{"arch": "vgg", "model": "image classifier", "dataset": "photos of arthropod specimens (BIOSCAN-5M)", "train_examples": 97500, "image_size": 32, "crop_scale_min": 1, "horizontal_flip": true, "targets": ["order", "family"], "num_classes": [18, 218], "norm": "batchnorm", "activation": "silu", "depths": [3, 6, 3], "kernel_size": 3, "stem": "single", "widths": [64, 128, 256], "downsampling": "max", "label_smoothing": 0.1, "loss": "cross_entropy", "init": "trunc_normal_002", "optimizer": "muon", "muon_scale": "original", "lr": 0.03, "momentum": 0.95, "nesterov": false, "orthogonalizer": "newton_schulz_5", "adamw_lr_other_params": 0.0012, "grad_clip": 1.0, "l1_shrink": 0.003, "steps": 23500, "batch_size": 128, "epochs": 30.9, "lr_schedule": "cosine", "final_lr_fraction": 0.01, "warmup_steps": 4700, "weight_decay": 0.0, "adamw_weight_decay_other_params": 0.05}
Rows from block 3 of a small image classifier, named by matrix and row number. Each number is 50 + 15 x the weight over its row's rms, rounded and kept within 0 to 99. All counts start at 0.
After each channel's rows are labels from the 100 images, of 14976, where the channel reaches its highest value: "responds to" is what is common among them. Only what is clearly more common there than usual is listed. The data: photos of arthropod specimens (BIOSCAN-5M). In brackets: how many of the 100.
# conv: 3x3 conv (model.blocks.3.conv.weight, 128x64x3x3, each kernel summed), inputs 0-63

conv.108:43 30 45 59 39 50 43 44 54 38 48 61 47 44 59 24 74 62 41 46 44 57 75 62 78 46 38 68 64 31 51 53 58 67 49 57 48 37 52 46 51 51 47 48 47 16 27 46 38 62 29 01 30 38 06 53 52 29 69 46 51 62 56 58
responds to: order Coleoptera (51)

conv.74:53 42 53 42 91 52 21 50 39 50 56 45 43 37 58 69 09 54 51 62 46 10 37 51 29 44 47 54 50 74 48 70 50 43 59 45 46 52 07 64 18 53 48 29 21 50 43 53 38 59 62 41 41 56 47 45 55 60 67 46 50 56 51 53
responds to: order Hemiptera (53); family Aleyrodidae (32)

conv.105:46 17 35 50 46 46 40 51 50 35 54 54 50 51 64 76 00 59 51 47 49 45 35 51 49 51 55 83 42 14 43 35 62 69 47 43 43 39 63 57 45 59 49 47 48 52 59 53 92 57 42 29 45 85 55 36 36 47 32 32 45 59 51 50
responds to: order Hymenoptera (56)

conv.26:42 21 32 57 53 41 58 66 53 50 50 43 61 51 35 42 28 68 43 28 61 45 40 57 23 30 67 49 43 44 53 55 51 47 65 68 56 78 52 55 44 58 53 72 63 40 98 50 59 66 65 54 26 29 32 53 44 26 41 81 23 55 62 38
responds to: order Hymenoptera (44)

conv.17:59 45 68 46 32 60 10 54 57 49 60 53 45 54 57 40 60 48 61 47 63 32 50 32 14 40 14 27 42 58 69 77 50 48 58 45 83 59 40 28 38 53 45 61 40 60 66 31 37 54 42 74 56 63 62 70 23 62 45 72 45 48 55 50
responds to: order Hymenoptera (50)

conv.52:38 60 50 53 91 41 51 39 64 28 54 57 48 61 65 43 48 58 49 48 54 38 58 60 70 37 48 24 83 64 46 32 72 61 50 59 60 50 56 45 51 19 30 70 45 52 48 55 08 38 41 33 40 34 67 60 25 67 59 57 34 25 37 47
responds to: order Hemiptera (30)

conv.0:49 19 46 59 82 50 52 65 46 21 61 88 49 66 45 49 57 47 42 36 47 47 91 49 55 34 54 60 53 53 77 34 53 55 55 49 58 79 50 42 42 50 26 69 41 50 54 53 51 58 05 40 39 48 51 46 35 55 20 64 51 62 55 54
responds to: order Hemiptera (52)

conv.48:63 35 59 46 56 53 72 70 42 59 50 41 31 61 47 05 23 54 49 51 58 49 47 84 69 46 47 45 61 69 43 57 46 62 81 43 43 54 52 49 73 72 51 64 50 53 50 55 53 57 34 64 44 75 03 52 36 62 32 52 33 63 34 48
responds to: order Hymenoptera (41)