A small image classifier, trained from scratch: arch vgg, depths [3, 6, 3].
Rows from block 9, named by matrix and row number. Each number is 128 + 32 x the weight over its row's rms, rounded and kept within 0 to 255. All counts start at 0. Numbers have three digits each. After the name is the row's rms in percent of the matrix's.
# conv: 3x3 conv (model.blocks.9.conv.weight, 256x128x3x3), inputs 120-127, a 3x3 kernel for each
conv.0 090:132140138129129129129128128086125125123128110128128127154145147127138136129129128128133128128135128128131131131129129139130114124127098135129130129128128129128128129123120128123078094094102039070126128128127128128113
conv.1 086:116122120125125122123122118037120104111132127094128128234238208128255136128127128006087000117128125067125000127127191153130198122127134126127126129128128128130128255134224157128128127128128000105076111127126122102071
conv.2 091:138128145128126118122085107120128045126126112146138129121117124157136126202184255128128120127128125127128124126128125128121126124127146118126114126129128125155218103128119145164164129131128128138175128129131131128126
conv.3 102:130128064135128103137134128131109090138134112178125133128128125104129118004130136124128128129128125128124127100088112116117094132163123128129131127118111131124097135132135128128128142123032135131127129140126128128126
conv.4 091:128108079128128128128121123136129144128128132115128128130127126128127127138130136126127127144137121128129128162202188147129128128127128128128128128117120128119107129155135126164128128143138229134129169132166166128138
conv.5 104:089115129128128154125128136150130130208134130195139127128128128109129128118129128122128128119128129126150138129128208128124200128130194000089128097128133019039130255128003143130000255129059126143143125128134123128140
conv.6 106:140136140128128128125128129129128102138128113134130121128128136128128129125126129130128129133128129130131125114115000128128108127137158128138135128128128130128128131209255144159127130129125128128129175129129127128128
conv.7 115:137128128130128128127128125134131129154133128250223255128111122109051118128127124130155126128125127128128105129078098128113073128126130128132125128127127126122127063086068128128128127128125125128128127138132128132128
conv.8 105:128128128127097140194128169149128128129194128117110106114109128128128128132128128126151092198239128128126129124123122122128118138166133126130124130141136134139158145127137091073138104128121161137135128130128128129130
conv.9 084:131121107129107078129124122128121127128128128127128128128130131178173129164171129129255127155128124153147179127064025133128128163127130134130143204150131140128127255189255128129198128128130128132138082097131115128133
conv.10 126:131172238123121127127127128128134129129128133214186132128126120129128127138128107114110124127123090161159130126125128127128128128154163079128128119128126130128128128136129142167132128131137092118109127127121140133143
conv.11 083:127128128128128128128127128166128172235198254136129128129184133112128127128122111139124130127128129090120126114071102128127113126127128128125118128128130065123079157123120155128128255129198127128136128128128128128128
conv.12 102:130127123128126125128128128117122127123123129039065126129128128129128132051115131097122130121125128127128131128127135127128148129127129127125107125073128101122128129127128127133143128128147000018000125128103128128108
conv.13 068:099067118129128128129125112001129075000128052035061000128129128091118126108125127175149182128127130126127126136213249164220177125129129000063047110129118100128000127128128134132128129134125128135151130129140139139142
conv.14 129:127134128129147136128129132067139218149255246000125104165185201134143135128128126091128084128137094126128128128074128126075128125116128127127127128155128128165149124128124129133128125128139128129129128179143130131128
conv.15 071:129106093134128128159128140128131131128128138128128141133136132128135129128130128128128000133131129139133132129129130127124126115128132128126241135140128135149150129131142128128166142140134093119099128128130128128129
conv.16 074:128126154128128126142255128130222128138255182139128194128128128127128130128128126106131124106136131128150130126127131130129131145126135123128125128137154132139136128132165128136136128128116124128255129128133128128146
conv.17 107:131127128128128128120101126000128225117119138110128147127131128128131221128128129128144150104127128127110115105107138103128153116133131126129189116125112128128100129130088128128070090128099128138129127128129127142127
conv.18 074:086096073095130126133142127128129128127116126135128128117125119096127128129124121176113124127126124128121127255130191131129197130128142128046131109016128128079089126126234131073117180109125128128129132128128130128127
conv.19 096:170134175158126130144125127128122070090121087040112042128130125131129112078128127128131141139129135132128130133129128125128131155127113255131255129126129247130148140129128153126127132118128128128121128128128154129142
conv.20 097:128129120128126128129134135119127129116115127128127108147084128128128128127137150119128132122122129136128146106125128122127128128121111126123128131131122129127112131131126129128127128135157221129141223150131128127128
conv.21 072:129174133133128129145128166129129129129128128128128128113127126129128131143137144000092098129130127129128129106119119122097113129126110222156255151129126183128123116128115122128127128128131127130145119129129115112111
conv.22 074:114119125123118115123119125128132129129140125129133131128122128125121128138128168127129129140047127133128115126128127128127120141140136152159234126115129255114129255156242137129130160134136129127128130127127124127192
conv.23 111:128135128128135148116128148140128130141128128125128127127128126101079129105123128129137123115129127096127128129125124128128129128128135125123128120118097104123086125144140128140135127128136098126128127128128051128145
conv.24 084:106125108131128128177255170137131127132127119124100121168128127149129128160127128165128128128128129127100128106126126131131128004056124118087128135128129129131131124124128008073105112063101128089041130127125128127128
conv.25 083:121131131127130129159139130126096081146128125133128151128128154128127137132136132124127128002034133127129131166147129111128125125128134125128126130129127128135128069127112119130125196211209128124114128122114128127125
conv.26 108:128120122128128130128128128094099035103123081252123124223251128135147129136155141111152126126255128128127070128128120128132111127127092000000010062000000128121108127126018126128066126128128128224127114206122120171122
conv.27 077:089113000127127120126127126128128128105106125130132129129080000019073041045115128080092103112094125118081030124128129103128121117122120204134180127066128127127124128128201128128128126128136128128129128128129176127125
conv.28 132:139128126128127044123128121128128128120126128125125134127026129124127128126127128149129081128128130124121110126087083158128129128131131121128086128129116140152138128166132128147135124129136128138189120128134117133128
conv.29 095:116135199117128103090117083149129128130128128109121177125128122126132128127133128127133003128129134127128128128126128162149130126129126151129133133131142127126135121126127128128128129129128177163169128128128129092130
conv.30 080:126131128126134128127130130104036064126097116125100128127128130128127152129129134127128124118117085111128000147134131127130130146177153125146140128128130129123128128128128109130130021129094077083128063044108002068130
conv.31 119:114128116132165122128127080129128126127125123127126118129129130128104128128128129136133129130189135128128131128171128111125086129128128084105129128126130120121127128127111120126128000127105130132128130132128141151128
conv.32 068:128129129128127143131141128124124127118128176102129142127102138124102128112121128135164124127113111128099107122127126120128106128124128100105122128131127121114110070121048128127128141137128127128209128115127142124177
conv.33 082:143124123128130129134129128076113142080128132096129127128129128174128151237115134129128128128128132138130181128125128135128146129137217131129126126113135128128128135129158131130135139144128155144184128133128137109133
conv.34 087:073126128039128128099104128000128168089088128050075102124128130121123128138126197072136128087129128132131129127129165112124129127114126128123255000098128128128126128111108128116109085069128127128127202128128255179132
conv.35 145:126126129128129128130133134128126128156148135128137135131128128128129129133140138128159207128128129128122128172135130134151131133131128128128129127128125117076115097128067114125071026102114133128055132131113129201133
conv.36 127:141148127128141129128132131128125255133155128189132084125110143128129141121127128128128128128148128128185143126126146121128129097119128118128128081128128127118117123128125127128128128088031128128128119127128128122164
conv.37 075:099105123128128127128129106128128128129128004112138052208129130234131151180129222108084091078072074093053113090128129128140133128128129109119128102128129127128117128120117132128126128063089139213187128211180116124128
conv.38 122:127128000128152128128128127162138128125127116131128127082093098123123125128128128111128129129128121145128112128176179122143158128128128128131131118127128128128102128087064128128102130132128129137150133136100127129138
conv.39 072:191126233194132174216138153133123128146129127129127128126113128128128128128131129126111127124127139135128133087129128085111135092112128127104075091091075043125117090131127126122102126127127128128128128137129128130128
conv.40 138:127127128050128128071129188127110128125126146123128143107128128071128096128111052063130131128127055126121000130127111128127128144141137122127131041114131054122131128128179129128185128124128162127107169128125132128128
conv.41 132:108126113126128125128129129128128140128094088132090000128127090130178124128154127132136128128138184150129186134136130127027102128044093142132202128110128129127131121128128128137133128131151128128132128127128133077111
conv.42 094:127130144132128128128125128128151199193192130128137098148128255166125125139127143129129124125128129127082129122140238128117131128134128145140185128128128130139130129127128128129141127128135134130130128128128128118129
conv.43 116:179128128133128129102105127080132127129128131167128145128101076129121091101128038125128130115127129127143129130131127130133123128128123091039130119119128128128126059082075034128128032128000091128129128128128132129123
conv.44 112:127128122128134123128127128134146135139128121187128101128128141141128127128123120117118115133186129128130131128128128133128131123115121255128169128036125128128128131132141118128128131127120126128129131125129076059120
conv.45 102:128116173089000126128120128078131125126129110124129128127128127129128129129128151087121073114122115113090121255156255128111127173128156130133135125117096128128124146130126130128122129115139109100102130128123128128128
conv.46 087:129128120022018075109000000126211131128183166128132138123117125127084128128128130000000053084087028065112004130152231127126148120122128127132142129139130134130129121126125123128127119129118048129128130132128132130137
conv.47 092:125127128129134148145151133130129110133128079149127127128111120127108117126102128255131128127110116108129128108128140020120127065131131140116118130123128128123127162149134127123116195137133128126131105117136099119131
conv.48 090:129130123118098103054113128128128130129124128133123128127128117109122125128121121128130255127130130124115128091128117152173142128130137122120111151184128144128126127131134128134133130135134133129128113091124127103130
conv.49 078:129131104128129132094128128117067128129019128128128128124128128127137164131129127069127129110127056047096000129129128129129136162128134128129128128133128127126168123128135126128042123127052239159170210172172214200255
conv.50 072:128128168130127127130126126126130065128129128106130136035023095043000064043119104126117117142128127124128106109128124130137136084128127126133129113129128173128126107127114128130135126130128125126128128157129169219127
conv.51 119:112135139094128138108132128170130127147127086128060090072125120082125127097127108128143143130128122129127121094116132127110164163118139068127144127128128164149134133129119132133128131129122159128078143127117129126128
conv.228 078:121130128128146133126175129128138128106128123089127123127128126128130128128130128064096025121128128066128117044060115071077080067058067125127101119125127124127127138146131128129128129131078127125127129128129156165169
conv.229 115:128111097128128060128128093131136128111128128102115116132089043132127095151128138104128145128133178122127160127128140129131136088125051127128168128131180128141128128166132128141255000132145129128128128128128128124128
conv.230 073:147138230149155179201234184255140213157128226131128096006018086033082128090128129129141182169252131128131128123120104122128126128201128233134128129128117132132129132131128206167133108129125128128128129128119125125050
conv.231 074:127129136128128128130128129078128125130146125131140115124128126130131134132130168149125255129128128255137173093111124127128111143129119129128128104100128102054127047131131127131131152128111129129128128128041118122062
conv.232 089:128128128126128132126128144124126120130145121132128124128129128128130126129130126129128123128140128128128128125128148128135175129128146141124128128127125113121107136128128128119127131128126137126123127108128125119099
conv.233 085:128131110175145135127127125131127255128128151255129124112125117007125115091127106093091057124118128109113125150127128134127145135137133129128050128129129097042000128134133078102127135131130131128128129128130128128131
conv.234 105:128128121130128128134131128122124127127108131130128129112112129128126125107023030150128129128125127127126127124132130106100124126128133095131139128128133154128129099113098127128128012127106255216255119127128128049033
conv.235 090:135128123174186128126128037109123129128127131128141132132094125128128128128119130132128127166127123143124104130124129128120127114122121129125126127116106128128000129123129128128129137128128127113117128255129128128136
conv.236 127:167128117128107127128128123113105022119127100112128126127128127128107127113105128128126124128128128134128126126121104125118124134129122000158187128133134229148131127128102128124105116104128129128132084120127130127128
conv.237 080:115127125128133128127127101068128129128143129126126123076068128127120123170131159100127124129175128128128135177190125168167168106130138128128128128129140129133111128128128128118128127125118128128127128128128128128128
conv.238 090:092127129126134160052128140092040128125127128210154128255184130126128128122124138141125128128123128135130129211165125128125122203173129206158128127128126166143125136131128132126124163127126130124122138128127126128128
conv.239 109:133138130123129128111123124156128126128128126129128045112128128128139128184141129125121128147129128082125127135145147136141131028011052129128128130130128128139131125127139135129129143132095128128128128129128131136134
conv.240 080:121143170126128131133000132107123114128128128137128126206137147128128150110125127128127121165137132140147150123129138120130150124128132128128125138128124128219208100128095120128130127176128127137161170129139125121157
conv.241 089:128127115128127119125126120131086058132000000128129107111117128055121128129130128128134064128123126131125128164125155125121128255131148126128126162149132137130130128115128124113128114116126128128130126116141128127148
conv.242 111:120122128125124128118117126128128140128128128142133140231225128128135128128129081095121128112109126128124127128129128228110166129128128127128128123127128104128123128143130128157151129128139044088128128127116131183136
conv.243 110:128127126129122127182128128130128086130132125124125128111135128128128128128128128123126101128133128122130130131129125126128131134129129128128117094128129000100128129128034128128055128133108054029069131127128128127128
conv.244 078:175138155132128156199124242126128139127125130103127128133131160163148143137157175047113105127129125130128087128125115102094074152145134131147164128135157128135128110128112012110127129128255255127225164129146131117255
conv.245 092:145145137128141133135141136032114122128128116068088077128129131127124128128127127220143158142128160255239158127128132127128129156143128255202201125128156255128255128128133129128129128128128136134128130129128124128121
conv.246 074:125127098128128127128130128128128117128124126228131128129125128128124117116126128130130148130133129235130128184144171123122127129129143103089096106128129127128128090062128113105121127116125128125128127123134198149192
conv.247 120:146126104137249183118128128109077051126120128127128133123102124114118124096124122128115128145128156129146133135131092128129129119126180237000000128128127135240176128121117134113113133132128132131172128130131128132131
conv.248 077:134158148147146153166127170133153139130135127128127109156127128137128137182118126128126128148128140128127151129127126128104131125094130128128130128128172128129158129130128128129122119128122129133213139147137144147139
conv.249 093:137136129139130128138128129179141148196128128143139132134138193136131127136135128076125000128128063130133063128129127132150128125128115084058000025095000041067000098128106128128124149195151127115112132128145251148157
conv.250 107:120101056122128127129131150101111128108101130137125074152202255138127141137127128132164126128128122128127099127126130129128134128127128133131132133129129021129126129130130127128132126128128128129133127089000126128128
conv.251 078:128128128120104104128128145065060128128128128131015111169148133172142149172148230125128128053000056126123123154194127112104122115079128127131128198179165252202185128129123127128111128138129125127127130127126140128128
conv.252 085:140129192130128124128127126129128055137131128133131128128123128133128128128128128123127125121112122130126128143128127154141156134126116212148129122130129102128129064118078127127129129128130123142185129137135223131212
conv.253 083:125116128127116128085000127128126050106118128086074123130132120132131129134128128195141141128128126118128127124128192126129127127127125068062136128057128131091133144139137081011125098053129121128129131141140134131128
conv.254 114:126129139128134146145137132128129100128132130098166255128128197128144201128132128168137129128128119127129128158126090128124035128134132128129245128131177140134226131129107133138126128131033090103127128128129128128128
conv.255 123:164128143128129153131129126173127124131128128160126162128127189130129140127141171000184181128255255128255121128129129128136136130132138139114127128109122124128126226137120128130113128128130128128128128130130128128129