From a checkpoint of a small image classifier.
Model: 2.47M parameters, norm batchnorm, activation silu, depths [3, 6, 3].
Data: 97500 training examples, 30.9 epochs.
Rows from block 5 of a small image classifier, named by matrix and row number. Each number is 128 + 32 x the weight over its row's rms, rounded and kept within 0 to 255. All counts start at 0. Numbers have three digits each.
After each channel's rows are labels from the 100 images, of 14976, where the channel reaches its highest value: "top examples" is what is common among them. Only what is clearly more common there than usual is listed. The data: photos of arthropod specimens (BIOSCAN-5M). In brackets: how many of the 100.
# conv: 3x3 conv (model.blocks.5.conv.weight, 128x128x3x3, each kernel summed), inputs 64-127

conv.72:173114172056139123095118174152134168124131116099135127130122127121127131117141126069158170190118138150132119095126186103145148129122145127142124036135105127059113131112151130181110126125113128
top examples: order Diptera (61)

conv.123:127202131156138135119128150132133067130038130142135104132112149134130141117138129088122134141112112125019121146135124133114043130128145139130077132136096123166137122075129123119129126121128126
top examples: order Coleoptera (37)

conv.88:120135116115110118188114156035131127122110130195099120121125129138128127099131134235143135129120126135130129184097127115130163134132134138147158110133140045123081037125115121139122128134132130
top examples: order Hymenoptera (42)

conv.7:130166141137071116104164154111072067126103081122179125146101119122122144121114120000116154087122155178127139119160124136128120112121102100112131100060116128135133105147116056127190152140132119
top examples: order Coleoptera (62)

conv.115:143099118119124127122134102118119128121125123123097064232219123115127149122140118101130068116167052117113125090127151129209184014201150120128118128161130135119122159143119138134133126128063134
top examples: order Hemiptera (49); family Drosophilidae (29)

conv.20:108111125199135140072139182095135138134099147138155128155132130133123128146085192070119109207153130153235125167121129156121114149127122149125100115180138063081084127077129145097120130151150124
top examples: order Coleoptera (58)

conv.18:144155120153133082094198118093047118119113057102113099114199120129138092125154112128136151168126086097164131104114129126096101149161190121155111140114126215106198128108047130070148112112188128
top examples: order Hymenoptera (72); family Figitidae (27)

conv.93:141123142081129125215125141131122122122159124143100099123123128098148171123157139115245124030129145152104128164045137075112127125114105122127126122080146173060051128129131131124112164170087126
top examples: order Coleoptera (50)

conv.14:127122114157090182126138175153176124124101132137142137178126132125134136123133110107060121123109167098125128127127128155000120129123100116106125130065119149132116015122123125121113133145128124
top examples: order Diptera (72)

conv.112:145125158112121153062122136106144115126126132151121108117139102171124145140108130158083128107255207104129135154132129158129095129126051103095129158074126134173113133141129147132138126174156131
top examples: order Coleoptera (41)

conv.81:108148125121161114163170183126069136141134124109164114132063147233127117132085133147132019048181081115127130097132153110056098111109116131120076121116131130130155134125137136135121148110082127
top examples: order Diptera (78)

conv.61:109125156130098117255129094120150149137086121061155118113082125126132134144132092117112166129135108147153131078132124137172206129125110147136120119161051172134148127134147122191123109104135124
top examples: order Hemiptera (57)

conv.23:142095135090137088127169173145183187124111134196112126133144139145121086128090155163157152088135160093162128161043061055132080130117121120126108174147129139131128147147129117079119122122119128
top examples: order Hymenoptera (60)

conv.102:118073129061029169159154095131119123117129105126110110137122081094182154104126175123105116134146117132094133082075218132134194111137117119129108137097135138099108164153125182178133096129187125
top examples: order Coleoptera (73)

conv.34:112126124020131108147117153128232124126089136166133153116107124151130109135055067085151135114121115212117119192129153110119128126127034114108036131155135119149141125096111138119076135127114127
top examples: order Hymenoptera (77)

conv.48:126119125103142111136125123056140116128244121150133113170177123134132106126145136117141131190147107161135126157126116149132028114135154127137123128133134132171124139125111119116131124153127130
top examples: order Hymenoptera (60)

conv.104:138126129118093147120088104128115114126130121109106066098120160086119143132125158145130125128142113122112114088156139126135091178134131130134141166104147122129108203148208108119113130143141115
top examples: class Arachnida (31)

conv.95:123130142143125078103130150114147255131137120143101097154130129161124149100162105131162124141151134137127128108145119138143134115166123163130122129067124126104131125124126109070119115130142128
top examples: order Hymenoptera (70)

conv.91:131111073138152123115127088153105111150141098095157089128086090137124223122113081126156096125113119159124211138083167129132089115129145115124166144105154128110080116167122109139156130125143139
top examples: order Hymenoptera (45)

conv.54:144128129125125106117154122118146138126125125084124126070114091185134000132141120110102149128184116172174122201086119116081142081127139015143117129128127114088131089091111119154127159134187129
top examples: order Hymenoptera (41)

conv.32:134067152121096081125124118146242128128039255113119144123148123115127116078129130095125089131103231050135145143159142118116166142125130146185116182111132135131109132135159150122131128179095124
top examples: order Coleoptera (46)

conv.10:068118133159124106076140025131132117128142131126123090085216095166117125112151120096050144133124116124137126159170105150103095134092184133191160120127194193126149122203134157122131114126121106
top examples: order Hymenoptera (53)

conv.94:130151118134129100172135191133114019129120088092216126107104129120126163126102140069134127137157155131140105134136163105119095125126082150176116140128131096117176088093108103150108142133078122
top examples: order Hymenoptera (55)

conv.2:103110133124125120127146136098139111128132122168128225098145129125123136127134141144140130168136127103093122172126165085077114123125137110144067111111131156198132119093097128099136136128197124
top examples: order Coleoptera (77); family Coccinellidae (29)

conv.71:126132117113116129132112147174123131127126105069020141124143122097121138107119088106133164081125119154123127108120104123126131119112127182128138152093136130099114107112142116106130135149160146
top examples: order Hymenoptera (62); family Trichogrammatidae (36)

conv.77:131132185154158110027137135092031113117107205154106175129072123123130124129082143142140088088112155113121135062124136098130093127183157095144134202128107126189134128141140124158119114167156128
top examples: order Hymenoptera (56)

conv.80:140118188096088089177113088109174139128126102128121113195150103142111164129104097215113033100023072119140139173078130125176147102116163134120107132191104143111115168138122146132118140057166130
top examples: order Hemiptera (44); family Aleyrodidae (31)

conv.64:119115108101193105149123113022122160134127131129132137085098129128124127139095120117121108131063034136124132130133139135146145122123129149159156076142221151120128130201124120165127120145170125
top examples: order Hymenoptera (64)

conv.60:137124148193098119130145086099073096125122127134113103126092134138109169144105105068140059137164126089118131125100120144108116106104100085126123133149105029132130106115159136157124108151130134
top examples: order Diptera (64); family Drosophilidae (37)

conv.105:092224104145175122110204143091123142126126121120137130172120141095141131116119125096118121086129098130132104113119131124131101106139092204038101129094131135102151164139103119123122138166105129
top examples: order Coleoptera (56)

conv.38:168132126094147073095183043130162221132123115141131185138129126160123142122128159119097173109116092173188131205041106138103097127116106148148096114129128128106128129123136118182113145125174125
top examples: order Hymenoptera (66)

conv.69:119114097117125118125135076121151096130131130133140133111085132112131092122141114037091147117166136188144181161090168118152114097125193154152120147081153132107151122099168132067135113080149128
top examples: order Hymenoptera (45)

conv.120:164120123043128110072138182136129106127221141165136127133108130173131128136110110116139106102133178123032131118178194100124101131133131134064123147104126131100104132103121125104129151157150126
top examples: order Coleoptera (58)

conv.16:138050110140112130147121170101109130127124116171135101113136112147184164122194145152114136148120117139102104151095157117129195143122094144128103138174126108127129096082048099166117127126160130
top examples: order Coleoptera (42)

conv.70:124080125192132147122154169180132166127116135152104150140193132189127076125134127137117134076121122068137113149066128121120110057142145139109123127104121171171132114180200133161120077074077131
top examples: order Hymenoptera (48)

conv.52:089125094130105132124115151182139137129149130124137126128147091149126135124094116134128027146074149172134128097105132134114136106092138110108171139137136121098190122128113074125130135088167153
top examples: order Hymenoptera (53)

conv.29:130115146143140062087185142150134150136107139145130109130085134145121255217125086139109099108135185145155128124123133114098100094136089154127121089144132113101132110114136123117128126125124128
top examples: order Diptera (79)

conv.113:126158120109124130171106071132127113130145149112128143148111104132145155140105120102118131208143101106065134147093134083131161150119026120183140106118125109127143122162192136167112140129144124
top examples: order Coleoptera (46)

conv.106:161124140133118138137098140109134135124129109151145115127154127143124130123186127126130088161151084233124130133153133139110137131126122127206130144107127136138122109130122123143126129132219126
top examples: order Hymenoptera (41)

conv.31:127090125179162165165140128089123019128117140148139082148102127114120130148115110105147142120117177113148129131157113205081136115135153136128227135130203150146141129113132119144130136133126125
top examples: order Hymenoptera (42); order Coleoptera (40)

conv.55:121125127127098244141124149109200164129133117116148217131129147080125138091109130128113127094144110176123129130130095151115128096138077108154140136098151148090120128131150162128110128123087128
top examples: order Hymenoptera (56)

conv.76:136120148160103146153148080148132117126113084134089105108134135149161142084104142130081149086109142098119122113140122127116187144129115138124115113162115127156021142104134142209095131112109128
top examples: order Coleoptera (42)

conv.4:179158100024158135195144135120124174127154129109131147118127162113117107182146116171111132070164125135135132087102126106135189130126128170127112150122125128121130123126076170126113179125117125
top examples: order Coleoptera (55); family Coccinellidae (25)

conv.117:124125127073165112123192196125131138129018127141122136114130125135134122128092099134132138139126113143150133191119148114074178142128138143097000129124084125108101132109128134138119125106144128
top examples: order Coleoptera (87); family Coccinellidae (35)

conv.74:090113148116131096100128123111209242139142057198140037124155109109132132132145121041035144148125128138128131132110110116084142155024119117125132152124145123110112126125118109124162124130151130
top examples: order Hymenoptera (71)

conv.3:111154126085181184116130142131140123129104135149128164117100112132127068131124146152112148132166117211151113067106131123134132126125121102121140153126116114146110096102109155143122255132053134
top examples: order Coleoptera (42)

conv.36:134098149120154126073069137127082119115126145212167125128192137160126148093143087192163111145129100030156128142101095115129134174157130144136119071113103127160090134090097117115124125124141127
top examples: class Arachnida (35)

conv.11:181164105131161139112139131135112129129127147104141139153148078129126131133123148138120123168129112061130110089091132124140111000132133171127129143153121115133128107110140097124119110130128128
top examples: order Hymenoptera (52)

conv.99:220152173187067134151074139128112130131069165196105071147082137118129144116182168224110112102126119077111123104116126128123138191139124140109121135191140110129183119121076105140149115127098142
top examples: order Hymenoptera (41)

conv.1:186119128124132086007122129118137119126103131105128124067150132129127123124145126122136255130255107126091132150117124123134133125122132127125140120131123150130123121126135118127125127126123132
top examples: order Diptera (60); family Drosophilidae (38)

conv.53:172144130116104120166122133126210103151113122134148116255191124157135116129125143076112190136193122091150122158135136113151131139121081146128137128128127087106125099160127130128130138139005137
top examples: order Hemiptera (55)

conv.121:113086146170109092116141117120176131129101091183107129126147122168128106139103134129137145129120096059147149054122145119128103123130084137122107057146126166088152130157134110122208134163147127
top examples: order Hymenoptera (70)

conv.24:095145110116106142131134132115131135135154144150099083122090120116135138134122132139183126124111140155127139146125156118124160051128102186118201159136106110082103158122205148140108107157098126
top examples: order Hymenoptera (45)

conv.83:132131121093121132127149159096191139129172172207143110137104141116129118119095181137106104127132127143177142171102085132129142141116125099140114127149058120036083138162142169099114114086080128
top examples: order Hymenoptera (51)

conv.21:138150120199161128142128196142136125130121129125167123133103131138123123087141137065168119110121109134197146091130138126131099141127114136014000153128102114131198134112115133143131123129136129
top examples: order Coleoptera (61)

conv.122:127078124116109193207122124082104255128158143078123188129026119168128133136107127085127093093125092185134131130126127097123132095128131128119115124116105112133132139114144122110138153120087128
top examples: order Hymenoptera (53)

conv.109:152121135102111110174133123101064132130118141097118124125112115092136114126199172068110137134105126158136118119121135127126234154122125124127000097128123098087101146118132127151126152117082126
top examples: order Diptera (69)

conv.82:129155152088145133131116177119134149119123135146103134127125169133063116148139105094132128134145116113116079137084160147145128064103128161102130102095128091138125215126136165116134119125126132
top examples: order Hymenoptera (43)

conv.58:146135203160126098125112051133255151118110049118145057123111207135126221159151153115119115150085157135173128111123168105129134130130129128130132114071125117123125139151113119109211144119130143
top examples: order Coleoptera (48)

conv.65:162151121093137153096113114131144126118112128133103122000138103091133126075114206107125121108118095116114139133147129074129099128091127109133097162105130140144111200116120099141128136128144150
top examples: order Coleoptera (40)

conv.68:105141122156123137175097140117148042129191122163143160019132133167147147151139215086149112136134122082187107161121174131152173130125121090163204114158130186132143132116122132130105132124034113
top examples: order Hymenoptera (43)

conv.101:137115126132126085115163127150146124127129103167161137143099107148112143131140148112112156157154129142144119119133132154000141117150085134125129128109121148042166101119128185110162127143132124
top examples: class Arachnida (33)

conv.127:123111140126113088165122124135024118141125244135110040129011161163121174029142127140146118113124109137108134067120174133122097160131111128140170116141141175175136119122120147135144123136103128
top examples: order Hymenoptera (60)

conv.49:173093126182134130064163129027101112131134115168138129104142130147119128125165109165134131177122109088080129158000156125139176103072111079125128098126125107101112126129144093126103129252134130
top examples: order Coleoptera (38)

conv.67:134118130072125101117132182127137138119108118129090095215112093101130127169044101122130101130122123085062112128000108166139138099153127116128140125137151127176056175136107120129132121125110154
top examples: order Coleoptera (57)

conv.13:111132128097170140120150117156151137125137100122108126096128123123150123095124114101127154199159147105049136163143104144123106138148131113107124129119128124129117126109114113115148128110113125
top examples: order Coleoptera (44)

conv.5:154131124119126116137131238086129141128124076123131160126164128160127117124109127143072134162134090142215132142093067147110148130125125142139107068101151130180119131110150100112130131134118124
top examples: order Coleoptera (42)

conv.85:128124126204149099123126003106129134128029115004160106127128121128133133140230084088132126157123054144154147110089129110126193108132120138116173115191125132123240124109138115155104132102106132
top examples: order Coleoptera (43)

conv.84:113124123140127107109161157122048089136098156064129097117126108107134121125086083094154206165034141220092111179162117150129114114139124127111102125148129130134113122092101118101135126093086136
top examples: order Coleoptera (37)

conv.111:104073119107139138128115140060131100128097114137129094130128134106179061139115132134111113160108105140118139104111125112119221169126122118094120153097124124103086132128120125230117229138127130
top examples: order Coleoptera (76); family Coccinellidae (32)